Weights of a small image VAE: decoder activation leaky_relu.
Rows from block 6 of the encoder, named by matrix and row number. Each number is 500 + 50 x the weight over its row's rms, rounded and kept within 0 to 999. All counts start at 0. Numbers have three digits each. After the name is the row's rms in percent of the matrix's.
# conv: 3x3 conv, stride 2 (encoder.blocks.6.conv.weight, 176x112x3x3), inputs 19-37, a 3x3 kernel for each
conv.52 098:554452522487447502537522496480453439504563497433557465527516481476517512524471522489482485472469473469504557536588546517623457565548471477442467488343452486530553540573514465494521439477511437452468496567544466542511461493530461400441425599594585544478539528485570551442473391467506427473506515491497420445501517485536520470495474443423591500520512610531588461522553541499522526498500531432698469548516494543443446539508530502410436505491492489509536501498397524491560444395433499483527530534519442520508533606499
conv.53 097:481556495468538516531479515533473426409443457465492403439556518477469447534513447540557567471601484492530554481481512465632494534476462515492488515548461573532541451482483484512491466548475532485469506500494472523396484483471491587495456539495505529545437518540424492503488521479521533528460543474482450522549551478448457500489441555468485389492481567553502502544476455496448478531507533506508526546575494550506462592423486470369504516416515531484576526455478477464561508485525522530564524556522467470490565579505
conv.54 098:462445433584498454501568459582459503560584447550542457524451525508490459472415525555536529505549386492475512475560551490441500489505460494528543488527533533475511485466538578461511493541450497501497568366434517436494497506483531584508525492493531434489505501547480467476544561506398615472490487488554498459534614539497551524524521477426390544453456468515459526511609489509630530464530469501468549505487441547502425555523646516499574508448517480449535537515444458505447459500558449390467475480459412479511487554477
conv.55 100:491491451463699455499419538486501499509517531473475459514488487585582457478461469490482486416492432503515557482444450521637458443622441492465518479537557456403497527565525551504542559508502486557551481517382517499617497528567471441522476496505524524525482451483466496469497448597507673460544576483494545576469470553501467442525475462518615549445462556426402423476448661476389463528471498430500429488515428447506507477503513551415499565434506503541504486617522499459477472481402463586546509500488617401430499462468
conv.56 111:530551498504489397483429442556553572456442485517486475462465548504517589496544560457536451529523505436482550434426553443473548478510601535452519483516425532607464534444461556565451608541462502388418568542457516492476440441458567545517480465518512462461542487606508456514562483454543526451541532469502431462490394507439429562518495528483537505466498516493516525499551590515580555443409510455418502477529460594503490540404567524518493545477506486469482520457445481581525517580515456590546430487459510578557468509611
conv.57 094:510516422538538542508495494475499496512635583504501450492515468436509405441479492514599536417598509425466483534518555559553527525638489480507519491572546497514512454487532490605477444541513515497503563562430533591579495515576527498491516496477482492461538573520400434566435476499483461333546531539573530502466586529512605561540499517484452502495523500500485468472566763542355544477522541453422509433477353520535558479504594590436560509527552541418565514535441477528597468534393462551525476461500476471545567439540
conv.58 094:518498576476511639518470537516503545493440499486495528517493492501442583496547671479558472508346542484521522509523476459539532488548661527568527559504475510533419532580521534474462524548577503487540533410489506534676473457507472394481505523481472396450504577497536502484475511557563490385479676611456515490476611606505561428429615508501484487530642545502518476536482446407499430507476450470577504456427595505544562542477397509334531502489477494469432498542583512480497473526517511553621518527520503515556513484532
conv.59 099:505448456533533496475546583477449456553466403549434395542513535568489462535485529469565496512495516426564489494509470565421522519578560523485540470498469500525540510465526435477520444489471533520505600600483540594645528508509543486451528676573432449488538469448527499417499519553469465579547495448454465465478465590493564597464484519486426459488448462500468541496514494481457451489551469467524449535488485551545486512644471551485426569551442542495565425420432458505575505469509618655640484447460460333524503441537
conv.60 116:535626575459494513436427443516533464517463515442534517513514463577416462487539507557541471439478421447576478521537608511492491470510479539545588513524525477452444417509478457507485469407463475502430487490555468567479478488386542550448480480518522411456500481459483464496545612569485443513492487513528572613496548427521513487516516470549503617459442460534481598521538482531470483543565436527550461529542493497564491446481370458528445501504468506601502531497503522527495521548535527495480580500509533420539519476495
conv.61 098:538528442534473510477527494423464472440539497495445512465520480457543520486480501456459474459457561512553554526458508512486512425577526524524526460520585523512572473516528550540547526538470526536540557470541520527555470527493477568519443498562513545527470579558583487576511539488521517508485588464435487442448573518433528445469502479541499567444539508492471570501557514454485464537512529569597452563642499430466456468538461529484465440468533448439540599500542524474465566481514505500517475461523482555480542523514
conv.62 098:514425477440496535565573514463537461496518599480549532512520496539497574453530570519564442476601581518531529537482534489529574567525498484544420521472501570484404544513549629495487553440422459426430435430495523563523492522514493351544549495491456534460509721532594536542494481470469381589454502579550559559548453576502497582407627498516478514584503514524558498517521431498430417446417492399490485550529547533508499571549487400430505491491513559533422506543501475493521526389517575383478553454474565546501534472503
conv.63 092:573566523487544544519487524517512568470480549519474454594549554478461466495517435537550503506490509483542544505563553542627443512530519605549540518475545484478535502598480577544565505510454489484568465648463474492453568542509494574454480517527525399395473440600521508543480432462460465514477469500485538520517542479515474559500521592448433386521437486515482467513396559447421584572519530527588505475485517484498481406500548500536509453509479475526553538511512499404421522586456421494464486452443437497463493487461
conv.64 081:515594475458608414497452499482566484482562462467500423486516435457456492496510546490509514427573516484416547490495461545500612536512649536529490427629462489470459482509509543488544510527550502523458476451514483600608528554518433508441492476577505476512504431552494463500468551429505486392499647552550540520524458531486444449528530615538313533542532594530454619387527430474535449458488473426436502501416651510510507482464486558505406535564503504387446481616633508565448571460527561466601484468478489567567537483560
conv.65 107:476425511482559505486512546525527524530431520491476466471525514547345444467461493471483500473544615488469425518507457530567530557457496513495451463487555480531481475443434449459499521511432492466504462521566462496473540500467471601521509499478480489511520551458511416428528563489544345572490475536501476545498534477467519475546449565517459443521470475524480584492425421454520458586422437520523369578459489446484510435391311447483446517477512516514556502495460541424411496444523531412472485401465546506447477546497
conv.66 095:482508511544469481514506531493473448471550524560637610482558490476514525475572512518554444545562464531533378496420495503495600515345533524533504453511507461481502426446529547532545514539513492492451529540538447423436528488523468482444477470447523495468542544424495696515472518506429478500499534410538507500517516445581544530511518516488439447486459483498510523415363406478632597452486447481484429471458421440590523457488502531659483495496492485492430525516537459525485504586593415432474485482506524488492434397576
conv.67 091:486533570485543534539597550561414509497433552482481509504504481478464529504518494518547512470435439521529433539472508443594517511431538528517523525524432475574452481497573584535499495532516485409546497519556470429511454468529493461450531532480540460453527471530475406499521467416543834554380505542481512496428335423567465571501470480502557560544438537484544457534486503428512471508488437483492511512433519519460481477460487428475554452451381493605500485351517550502488553541466570499522454500520475551499492519477
conv.68 104:494490452524668464526473407527485471451445464505501564494488507485411366494469442470492540473521529537486520536512548476431436510411513515505446555553456479481458467461421432487489464507430460521478469438417498573506476515485446502518464468474458532482442520442427453546535545549544517383514457385511548450535554529473501536465573531523486525528524418529498511554675863501461528522533503493477333523516621507539497496461475438434625492512529529511560496536415478475468430508414517490548481482477522450478498553555
conv.69 105:478459533457389440505490449529446477566484450502530425474476469485629504567500535498470467445437406512485494508556509496545513533594575539524486531481517513492510508530483593666500496476529550507525463478508460568447530471497487548536493396470511524519527491637519560567496480432483513422448442530522504507491407488433355440546433565544669536533553525485524545508520515515544468490530469520511675490636452563493471500468462516463440469546457555611612493536558524504540543564611565553530538527504519622524487475575
conv.70 091:479506441505533536454500620469497472475492495472413476486519470453512446487488684555498485488519445511434443525489506508471499492524647474493523521505522461451469501517481476519472481499621484490481477603504486458641502519462467609509427486496475469468495503574482506496512534491452437337517506673511518494492572659483506483523507530483490442531570703520540523519509584506475347465485495534489482462493456495509517469546433470492457488466567549481423463549523498460489539459467550534591510469494494464520513712452
conv.71 096:474405509516451487479371428494392477579412533479466501533501449535511494549489543485483483536430522564467464514482478527467462427496553515432484469430544522524493537471488493550539528510552485537512513464578573494616467431587530525519459489462540521485493514523509590463555438523492491397491401466530436494480411416524522531552506439496487524516424484495500458497467498525587404504497522521523485432526474514391504483467366534620489473600518498552437526451471465545545573512519538549598498475503488525463515654503
conv.72 114:538585480569578510505495570466518505525542525530562544442514540497499459498379457495547422524541477486508430513453529531522610536476498508550447501455437509486425466542502506635484452497464490546498458453444495573528528553521536529483489507435417413521478460591556490493508558474508492361571450490463530530513580597497537526528469593498573565435374453502407560482585597460639517527507514518444563486528428469482500560514515583630537525427503496552516542498534496529470460419461445336423539501502486458518421496511
conv.73 096:533492482506473619466532504500510547434484469475531601515563500556498588512493597521456487549468617440499591436497490519511601541530547575530445456421449432536421483467494463533512441446448482476520451402498480538567478515506558463540482478451516482481495415524552432528504528441488563500477427639448509550492474487520477526523496500471487391482457455519496498524439489483523473515527487558516531477494486532439559473478467479485492503570522491511469509497455507537476518492478449441459519476503614509582465430442
conv.74 096:525452495479579541472478508513540475428638596493501554518592557474492381465558464478468463466538552498543542431435499454477475464558533486421487523530526473462530516421500466468494518405453461477515559604475499407464474481482560471446457461468471480461583520551547537484507541463484530463467509466515487505519591434469563463511464487541571591505475561485439464473423544501500526519551520555503452463510505419503475400619540453495491495435414450455535502487459519485470546370376420490452513518481445459490507604509
conv.75 100:479520518519604557513567498517577446459541546400507514489470549416462489481473456511508497520555521502517596484476440541473475586449480534519536513520515518558411470446507390513520505498510558494507480554543447595494542528540414604539453519522577462505482482444466422463548534487546506400531522482516490560492487591524548530509483430491577498549491495414460533450601603456457565495488556515464457533417369558558518524551648363524540516530482501546377511401490470494606469401505601480468546486522453513439523503471
conv.76 094:467468559430368514512481509450504477517500457526505449548468429575501492567495527479439497520468416532499488495496483509466511512491507535472524556468462496530448471505502464385386477435485473475520472372489454522515452566442478446475513477520437520499548512490492515515500499527526395489474440535496476461499492539475600505464531506566438528487540401516519457556566471442542528492504446506523452501405467489501490483527518501503443462507551521430526513485497539593469509508486538454353464518527512560505497465503
conv.77 092:399575553451373466521420447528492524579464413560554455444472525603500491496495424530464481532500457521525470483585535533422482515471548499447418523562461547451437422395473483520445509481473555529489564475483516503442514589551410503420466520492571454508454491533427416498494541465582604443512521456515530383408510422510386503443498433497529484501449490469480510503538574477507531499589420494509551539496524550517442468387611539448516485521442541482477534512516509561512460506539551512515497451469490475438453522528
conv.78 094:527655494483545510537520490522493508535387482541567553467594567488396438509406515483600529452478573481528576485436500504503465509479567512534457509598400451430473460461573548487487523514495457489424439529690457472454464524494480504557463502480569454535521407518457542375501590381544388464530457511511530584553412600537423542527384513477481453500574494472506620483546495529458554502512481513493460500548466513493509469504473498493391608453461443510519527460502500550502585532462449590533466444508479541471542548491
conv.79 117:527548559462482494497484535517465555490505511579568509473490534378465606465438496568491594487544387522558482542540526509411555477477452496531557527591475504588513450588495516560534470498518479478576489510471475474496439570559487468457462461523502492440536472430572520551473398633432475612508573470526574464509545422534604529472595408505496461499533449517564462551552469502618560508489479542444499468423542496514531475463475520588505481649585502481463489489506530532686506418524515449537532507496434470470449422551
conv.80 103:525526526465487553459459498521574464424495543507469471446493470527521393473440473450525549453413515534438525498483500499627486502650504524443470518367502553412556502491475476524449440506489490473392523500514499529560503470515521406447496480452493487506536522451493422486511488496555364482479482514542428474463364541555448479490507451538489506549542533473508491525566482514450415525513498418461542466684498498511490419383413537508449481483445505412473527593485479534582536410475481572513470455542556471566468409508
conv.81 108:486559445485486513539479452489441484490521536499492426458526530564512489548618484478474472580543426522654475549501557483471469439438560482427526462344501562562558563522530535454486428508514461498451448521469496478489502486492426595572469482522530517439600505532487544488493482427494470481508556467445538484429481399407483426508471491413459505484454472470500470487548577496479567525454501536485490565542524499499430587596559520535470478522510514473540467434400563525473510505443491619564476508508565386492480506554
conv.82 096:443460471422543401480490486443534475515482477506492489451447439490577504539455496518412484459544526501470561523492503436558489515453596445527527473451498444471497534519562454462517522527472455553491465428481560414459566535529443594520485499405536555600411430551469439485496477439575463410439391549571482486498408417467481580488546551620546539516509519588458565523468468555617505504445515502594488507489497522453502549449418518444542587495575506557397600514547494504426570640506485445447496577509645558505484529490
conv.83 095:561498507527482529558554561481476516474401502532555469506526505475491445550438382534433572539593578503492495487510484481358483529414511516555510543563550572581578485477491477456509424378437502513552550529488541532433459576425475567522461448465450584531501483539470484500500504415543427487534380410448446430577433403516390415472410519471471449483444528561498533512423507500544504545498481561541513509479467469484496489448505534582513502567466463450561450425383526497466456560475494484486484436489559492476472378549
conv.84 103:501525497500408450522482560485512484568488484463523457441484473497448427462603479478503476502473477480522526540481488483452492520590502524497518508497480500502483461479508429469529508501495448547483537432442458368587510442536497466501487576523529563502577500529525368529526523486428461393513721547508454552488491548482465511548518503497652518500458521463483505479613630541431365502492558537460494510528567547528522570618541459453422479583503487480438538538512505512606493439512511549596530469529431530490574541487
conv.85 095:542605511445330431526445506479528443515456490515411435446562574455507527500498488482526553540422519529422409502545501477413580439472457514532505524573540495548477560591525527487437523459477557566485500484499489454528509528527482496449516507529486506553471506554508602569475510500515514339527529425486454537479478541497533455454464565524463441489491525431476552477493525553502495492507520536500727530537517497484452536533650536460528478537503504470396495536491493537404597589520561556509513462414458503594503499557
conv.86 104:474433460484551498464470517466483499432481515467483430447512501513413495520530523484429592473424511539463516515626532534369465541442465399487476429497405499481599545518524496450586527593595514511456431526505530477512529490552454508414573508469501504571494405488570630531493441463500498550510549531563518449438396441476444453503543478514463580422515469538508503527564506512469504551514473488495529534420461485462516478498483448434480463514504525470590492513493502460502490429455409425467474523528520495465463539537
conv.87 115:525517485515533549566591523482488543477447593490408542574493612449460546563501394475491559505588464431394348538524552531546506476476498556495572508474479514491480499485438474433480441449383463508548480530465457544522485511479421565458545527494498500500513520454618505496479521490540548553531504462459530483508472486401362490486386487511494554587499438442406448477409463461452531509553474502525596503526491488538536501471546407546443420444451537459572451437495459496478410471427535610456493508546419466476430516481
conv.88 106:454555533460524607492473570458463478443530472559461468471543495419428575523445489479481510479446502520436384529482535438566578533535500420448523539457554513546565459471578470525721530596527544482478474577581454469477499483475404588384436415446458480421453474519520592502480443472493494517480522471500489501424478447424494413498552400500461539528509532497495514474456515472549497442451512511540353468449419450461487516513472492441499565464476496547534512555544475478515524424417553488565528513461510444497576466494
conv.89 112:479514479674443500470421477502455512538461458545585452497507518546491582527505570465470523585580497431475442515481506540514413483398453445462466502487450528536524506518509490349488526521480510489553423527569535491443498446533482534508593567504477527550465488478443484488483496518452525558576577555570559545484391467522484493480505492513481498429485452483526442473373452549441483464488517580517505468427448405453476568519545517518476450424478432433397493556541581490508576569509511420497525568518636457509524616492
conv.90 104:395542500499561502447491545464551432401465508474506501500521496509599535520407518386458515414593514477501496460465506517582585474524531409476505517518555450487483461490575524459472551487505494498458514467469478524481551544461448510549480491574479503459476453413508563580475503592511439514503426503505542540466594474455494547483545438469557415495469510473498543471464478488564502421452543465516594436617514451480506466491566422573476475494481517613446553538611495451422521579537549441548530495521511430454494440507
conv.91 098:450567555489455465518506494517485533490580430450424503534520456452462450508562583500603550470424501507575489511493542495527523513511485540496476505483528608505436529558482495511478462412529489422416515522505512475442508542553524455561552556517545557492517535444465464433481524483513448426500489599483499536490456513497402540491519469557472459466509482511506531534573587498474419531486528472430488578503646463537551525456529545480463566521625429534410522511604509494517412474496497612621527509564485462512542555518
conv.92 105:507512564489468490451464494450447561514487568557537536442529414477475487481441502429461518443455480455457493484450477512471451530471488469486551539513592626504532472519452466485539437462627522515498473507561547553527503589481501512598507484433396468561460523580552484658450518499502550491479425503502468432487507380439455428577487509490493554481567555495485491512516478486516558476539517491596558535457486550491459470466482493494482498446481466516487508454454491503462454467469473430413436419474428420484422479512
conv.93 102:402450480442517456530487453545476492552601582544521498487456543442524482544608514522536478492585563417548575454489489507450514573478607498474425425466455510494504504506484426506542441531510459522561483448465463571423481514480555571535539495453483575494472489492484528514487510511501536572495511515485582595524524560490466445582506475439403513580469615496587428446511548514478539476535560475572494502557552518548469508561576451468427525577470553462424502445619516541524508592489476489459497468507524452476412486490
conv.94 100:488460480479523475458500487477504456463526529460457460517467495434486474518457506557536529436560555474514549457493472571525542531630469543473497574428556553528553543525451533515478456526469538480544499517517534342477428501536419589516387472484526501484508660532479588474513493482556314543563393462513572510596574464561552548486488521573408501584469530537547459578498474469442568505546436473485380547677517481443488604471542413559461497574475571424515481468504498539504406402571473463480527499487564525447465507481
conv.95 100:556396456510503444541457470499580478538589525489580452466508532495397526504595500428490551530527537510531513473489404484476456501526502520486522463428499504501458483446501422437417494576520483459507582502525525530526434478565539463497505520492519486512483384380534385494480522513468523497495569493439511422472485439512522478473443502500510441433518532506500456495529366427547482507544493505449494494410501454498579453483468511529493508544602425431491530563563501518499431436548459485604512495493471445543403452441
conv.96 107:648590551602550542515533480479471503519514477463518487350460488401412419494465486592568500553450438500472473528543556538410454532509467507479597452484427460518458416525497447530508548553541532452552540527544453436481488637570587446499501413443436514493532462433516473461611508504532444447487457501547686635557620420459453448439546547477490491495456520539597490525523521453529461547478442547417450469431482598519582499491465483468517446517483516483480486534525450538525430472528473435526507534510501598558518501526
conv.97 104:412534503530439504458428522560515477490538507478447451537466508454547563483503487483411559430520491464458527499458486550644542534542619505455537512453513512486437417469463425608498435456492538499531496477512453473534492404487450530480542421553512504528502430456517481526443533508497461468512529509460548464535519442427531579504470547517544435497492525508530482504523526420474487489409491487396618500600571576506475425401518413529486576512533544587490489534526563481478548596515639674562415536488518515453483550446
conv.98 090:462546542590480489546432514523581534486555582480571530480511476498413465509503474503432530469620476617550503528535501511463452508491495421541563472604657505577546338509462522630446559533522558509548533561529534485448493539516447497448536451483436544512536436570538511498469565478402556459510555491525572455516529557513528498551450504516506369414488462493461525421459500533437461496525523489465495460496492484550482445409530555526518544573505544560465424531497453568502518521553457540554527464451376465498541489523
conv.99 090:533557500482506426516493511497550465586452430524526468450469542555414455431482427549515544537474594515524500489470478490473468498518439517497438524522466502586515548532466532654522499541441503505429526515459542505487590483463508483497534495544546447473531614564557409557477477577535436462508536482475423456537490514491437462520484425493605426504532512516426459537621569544524564497497514437452498500456516545484540563512547524461409476463498565444565547482456516534571508500439468476505524507547459524568536471513
conv.100 095:562483472521499493632496561489585542576595512480532519460480471454395494490420381568571581528458475572540517547528515497453598524497434487543554580478562560581602574465489493459525581548525581521509512505461553460391473541487464464500525472487523500504493457517505539492471501505487444492446490482508448449539462516497512593468483501486452509442552512522501531543620514493533547478528521485520546489499515548545552560471483609447514501430522402413484472463508539476520525438468538531534557460472468431499498400436
conv.101 101:490418479471450468469411461475486496468436459491464456516441512479440494465539540515574505564555483509576571479423544497413528443465478529547503478337485379458673448499546441524506446555534560530480524543504445504542548537495464486538558572514475425438466527535443613514528514551531514445528488531485474537508522483467451446465569478529536520453539501496543493489547550519472497546540560507471517475478457504485486559584522602472469494438465500563556502496464505544538552492492560554562519512540437479460538504472
conv.102 094:566507515560389492440520505557447503407438544479545458452503427449482485505603432592536455542423573550510462462497497400463547530404544502523504507684490504575514496464477482452470478555455519427482574437523494448442504503564466548454530523524479548547479584504449504549526563460451399459449474446491491502493459535504455564533523552494548472494531459505513511572639470520533660529548493468499544453575464573476454534501533484525498442642460595523479552458504486485500444475504522598471453528506514546532488450503
conv.103 107:516480460327478495502514452531431466519367488455448477526537511516490495500521457569571441495539492529531438526449441484452411438525418470434494411414482451451543477466523505400563496442579511455475504533487466478535539559545495494444564596540562561591463467549508460499570499528385502504466500484568607542545595538509454503407503487524518500569637547511496492520494530548469492578569531532512473518558458507470529449479536537516534511507507580476564546539499592484538539413471626585553554550516503591496594489458
conv.104 104:551493510489421461472449470518492476548590543530501531516450469494628522506502543524477463496470408558499481483432491462478462501435537496453529446430527478506564435519444448559467449437496499464528471501464503497487561537487520549486476532518493453543469477540478482540520475533561500504523487510469446431498399446520433424508512473477549564509491557576544452563450527585499523469531484481498531529560417529510480529606617546563529593546512547511497499561476533571563481515428517479426557576520517466613477501510
conv.105 107:491487482496528545479502544479449484488525547486400450517485468450472488512434485498468458395433486509399521444497485488451479433480530613483580451560526461607542471471561475518458545537485523518521535475436505493567549491553465500449469526449438375457461449499490493552519537476516493474528448524459472442469575425449434426526471572547545485471470497522491517488525514480519527507538456514422392483437460476469451482383343455523528526524503566508461549554539543484491532458525494561587488508504467483448470463547
conv.106 107:514441497467508475502477560547484585526489569485445437528482572558478475506620523537452457436412506511533499458529435449387586490492488413500461491533556567479411598494469572529499541456477503467500555507578488506501460496493565520445559471537591478550489643553518599444537522469441551524477453506616471481527549452591537457481471560446458468560508491507520537521554545500558563494549512499511535456511487512408448494402445506528499486509350523517457522469477501583550458486531468450498555525477427519476501496517
conv.107 106:495433545460507511508584499522437474542363426461408400485539589465482559449495490450470473569511505457484457409467547412523563480510517482464512557497487553577522535477520483561430512485497564515568523474424443511525516488543421418548615490497533511470536482461547463503565441537512530523512444503497513487498494482525477503502609536503411441474577540504544479530572457465592438457566482519523527505477574559503487557529419469562490426464456459473472570496579496480482438440565606523561456493478465644575508504544
conv.108 097:480455546444444513447480464491438479493499464551533498489499561556572577571553527481498539440474436588521529513556502422490633561532496519549470503492488538489538546540402478408508535460514489514541509595677482563548464570601505506399552462469446453469520445395518478514409502497499679549538546515459595626472470525471507471532471453526568496463526516556501542561517458505383491521539574512527634493559459452491437526561477491522452492498494518420526478483461473526612451482555520518495429511565475522431503469525
conv.109 110:456502538487494527477546527475456516495471661500535578523467482449396548540523569526546547510489643438563434511532540481572588463426412509609549457488545428420498544435492542529407522483569470601595477521699481482438540499493537522599472585463552461456494480450501507452531426432533478570454487467508425580527576562471530474508598491573453543567582469459441576472525475485624525457502523521550385489381456510442466419507332529530470478432469503523530471585493493443446611465483474426493520461481527479509537471513
conv.110 110:487397533471457418516512482492499428502561508478439557481422532584592532478469530499518486581481522578508465543549505470444484469502486490489547488540522478499469528515524439505582482548515560545484527518466439456548515549643502472575522558639549431452466526460471499469448440515548452439556538480514532510478547631538570541512478458511471472520577548462483518530361474458505480480500495520515459522466489509493465629561521589545532502567497470491501447427490500455546550427536560469519495521515577589558541513572
conv.111 097:458422493520388506458430455486509481519636417471470533543500528492470468538555473471482531602579491483427546464499457477465462479513441544503496462414441477415414545580568487421428515482507461498461490504449516457411518503472525515479553491441524470552518505552486498523401485509402542527506412534451488502440605527470508398509461484466571529383464516533544465534526530516549556448467465475514524474584473468566492512474427514572389554489448484475495554486433504520517538561483509502462491497519466444482516510465
conv.112 109:461517438490430438453436445504524511532487494580504427520538540531541473532514422427457435423474447503464506505521527489541542505535565497453489517471563535493482390392520466449581479577508480503513494449503546441493560497495616576540508406480523485399506447437479461480512522479565474478564461490460507462532410441492449430402449522394520530421378515482521503501492489482614551503540494511592521502559595449470444520422433460523472474495497563575500485586538542532450488542426395483426511488472441478454417427496
conv.113 096:516565484487519569465435505490493522416417489460464546512504449563470478522470552473445499465475553403447453453476513424579564453510502454525529516462601490447558409573533501443567513492494525402472517530576519532510484501495534547544485532496416577487478767494506468497468515530512480549515461535477498485479471596462504466444551505458386506526493509416502610498439428520534545534473595465613489452389526437487501400500427459520460482410487575517523505485534499485534460556523453524514467462536495494516562528504
conv.114 108:476552506534561493607547559430458489410513523454483464555423454531516538487468499467485531517464499509431553475550541544561419505518488478515451480502460506648503534604482497491515580551553530497552465566543450529487583565504540631537521616535520592456501514540532532477557499491549555521585549490543504477485485547458562484400456489467506532472529539508560506450430491432507506452469490415443473527563504499496488462467463549552543487478481539585563504528483515530470565526478575536443572619537494522630556509586
conv.115 100:559527565501418567496583521522509504498482500532476547484471519544661539509489494526467468499391459495495560503477494491470564476519475513490554505464445518410506536605488544472535507538507520506485523494534438445389529479502543558470478524520554455546494513489518480451526501475505386611587439567557452525509429496542538474495533480520462458476489509523445553434459391517426412553493564503511470466461456515488493489504478539510413453517534460460502480494594560501489536547696451505535471512523594593537427433441
conv.116 096:470446500488533520460475465480477486525391476426470569474504469501363649507521511497489434511485477467520483476477474438466649477642455493527535499562457472493566521504506478526544539468510513556520507392654502573533482526507411505501437520501449486520518515448458467474522536437456430574498424422569499552441543515491435492499536502481495621497531498522502617514701351484311526465508520518417501461625610525547545476509439487446540496495485510470607491573491514528474556460596565694527513453495438669457506506458
conv.117 097:471431417508572579477603577531457475449556556460509528523483500447585516450456499490440447496508487509430496499422509496516489552446488429365404495430494487519443465422469542431493500542520505515467511506375474518452500509527512545487498524485535624471476529498442499522480404477485564494526505605525519494524512481484438499484433510498530525543567560518496452517536502540548433475490482451415500510395479551572457546439423516435489491481486501530503459517509473522539374464508472447504493507476468466496508426481
conv.118 101:545583513559522562499472502601509475517482417422527476515520559491388465388442497427489467394494540490491544515450446456502416500489540495532482527407466451441439433509520522591522468588565493504487465493456464489463552525589444410447661563534487511571469426501425519481538524518527525432607424440458515442392450487396529427535480525536491495411446489522484512563526462539520485457499464496419482518579488551514567512439478570479495528493494439457503474421483469515518461476529507483603458516496462439445492558494
conv.119 089:417423512477492451494508489425464537557503460490514533425494555482555559510547529488364438527461415479483458492522444515508501527530501495560585466604567517567494485560449452453438487517429508510552504500480476513463502530452461577516518399430520533481527493561505432520478475540449603386511493484537544456558504380478530518550419577461551497504542466552552500535435469483453470464549472542525490489442507497552535469577538424439521453477605478534432494482494518478529555516456577451435445462560431433625546490580
conv.120 094:460537477452373581518430558482514491473501529556536510449523486488589613441554474460493523538445530546420552479548472497551611428487557467486507514443485525440489504511490465465608516472517557457465513598489532356579507478522462486515530439597500538538522511452530494504447490457544767632502343502533521525527503461464595525484472496502603517471432532512515513489476359526860529477523553527424533497476408507533514489409541559569367495532524507570409529454577478528472477557562467435519518523518484602505451518478
conv.121 107:533567511454514540477501508430485428543545471422569463531520516465612508455627583540497512461478472424474578525510563577425508514555544595564504545570474515553433456467532455392543484442469525500506501473485535484523474554484472607477464519507531546531540439488455416557499476470525519522458540524475489464513481520463485529484448470488447534431421517528416522470481546458450481489472486507370500528480447498515474449542498463475531487525494454512589477502534436504517360352413438448458467461502442501540550519521
conv.122 097:502497480487450503481468468574509492537479416468480470502571516546561559511529548520547498530395453531536556512498515535601583513580489497524499519418468485478501531465519508606537437675501494537457484466424499556531579562461528441462521467482444409492495489471472535541473531428486410495455464505553500480606474436478472528487511530543491562478589485451551575527552483544463492464495451494568524512452574496443509494495416451460420508518498506429524493576496490532489489465520506557553441539501511492505495466569
conv.123 093:440424483545516428460514468545488504572516424536447462543502515515455474489546536462459529440458481567491496447525485493444427523486503493473543489568413508507460606495489564440469538604591487470491521562516442463464489442505414427466467540513564460440636508392590500475531532496529455494490442546501520492509360498575518459545546596576540526454477519505462446494682588428608473492530535468446522506459460519509573533550527487522507507565499483457485408416476495475559506426466556521578521554491460485487483517516
conv.124 088:483475458635393528445589512542478497434526506497439548525471537524555486536442467492477523454512494519465479555512532465487482489481432493490526464481529512429485517467529560479465558503436530468514493470455480523440483521452457518460575499425522534502468484460468578463476528555479499551526185443565521499542480489556562591501460486501695485439447383501532490496392563527492593536504534534433473527617389487528506490501541452484479507480499565584603552444447464478487513473399444532505522511484491420447497430466
conv.125 101:519421578466487457482464549484503493438458640413571509547467540416480453479539537537441533518630482529416545509540530439528519472494515483508488520540475451547498512528462530396460588530541509404494457580566540447471508520597458561597528449523509552505501531558582472555468501517487547472497511501481510602539536522471509501507563526479584489416488499506574504546484484505459530516596515482523524508484511542488453539389551485545492515509483553519590528553527497506508451593587501521506491497557558481542466507554
conv.126 098:563562518479467579495496569457566554437499479424572460585530407444434450470475498510550488426471551525510610528465513517466576528457493461455498507417620501482606426469503472568500444488486448479477502493449476494447485465443517396489487431542552552516476547467492636504479471478484529423513473501469380430470482412465484449520561555476520455482423594509509537495519617478494524480472500506485446506474502502476468488465489505551461513473510514464481485519480486504441412381453441478506578519502539525625570623564
conv.127 113:651500467460498520461499426531488517542457531478546447503509580472387553421455472595534464501551369534538469463416501426379486481492599491491455502537462549537411616528488457461437496435417524474453559443453574459454499486474461533484498428483550578518493405526498463574551488475560535478460435471530464539503532492478445518542534495520507597509508505505584424575590541543589521544545562498465490462429577542516502632563477571510505532463519536487496580531527557523485435438472521449479514576541512459492451457499
conv.128 111:453484460506458465509462527461506551431510487536487475561519521547443496535498431474442460550539456472409465568538547505458484523445546488464488482523544539592544540505466611484470499604557422536507449420525560443501472412469471445482435416504548393547522451502478564517475496518518541467524531450396475513563501460477478466472516498505517542489529519542410510520473494465532449498521488509503516505506511437516502508425454495475486450533534442562564510524559418450426500548477482532460517547545584551509450506482
conv.129 100:436493596434487467487506496550467533464448547514442508531498534545462529544542476469499548548469478531523481478463506467427478480434576501543500486483460501445450480430478438456466499505496562516549449526531471561506527500514578545466445482416448516425537475599513506660485458500468417417503515416459541486507564496540616641512563434564574572506493485450460429497651532460567514510546497538417427481498511482538468524508551457462529462477391465481449524414451493509609505421472503481468527498509445477474532545483
conv.130 106:486428537444406497483468438547520489485453461450456449543497457494530516478624547530456582462487560515501552475552479476490466479512480489434535504524569505499541471447484498418489522471536526449522554532496472435519496454502477491493493515567592573510517520429441501472529455504448474610444545516541489481476417436500450512460503408476428457526534529504584446501394396533387492457482502485519429481546547524456489442478475430375432472549513532498460485510437510485530560674541618687545449499490492546474600533483
conv.131 106:481478480492529505472460500422445498464482458412428407506497503446435433506500487456491526501601514456437533479475550586441466553419466424434423511461529439510510382420503444450590464458484469488498553502549472382445485493501480676484492527431483575436463536509508513510448441452474489469467443463454563491508511435486419426461482502420443496470447545502526501482435488499466558535563499502496516538544422430466343412446478377471507431446446494489481543512469448513504437508464363489483551569490522435503542481463
conv.132 090:545544537479385475564451506518536520530550478552416440528469519563550415514459512522479485546541466539543587470499461481407495525479594500483451482580529558639583487501526568438551553448518537470469508534450525362528480480492511432423501545525502463477461481544416544475469575554449510436484421431496496505503564508478429425499438518479526549446543564518523511511411472552687515453499493441528543506537555552586535527509526554460485488474499477686524503418444523525515456610535513642659466502475532417526492520489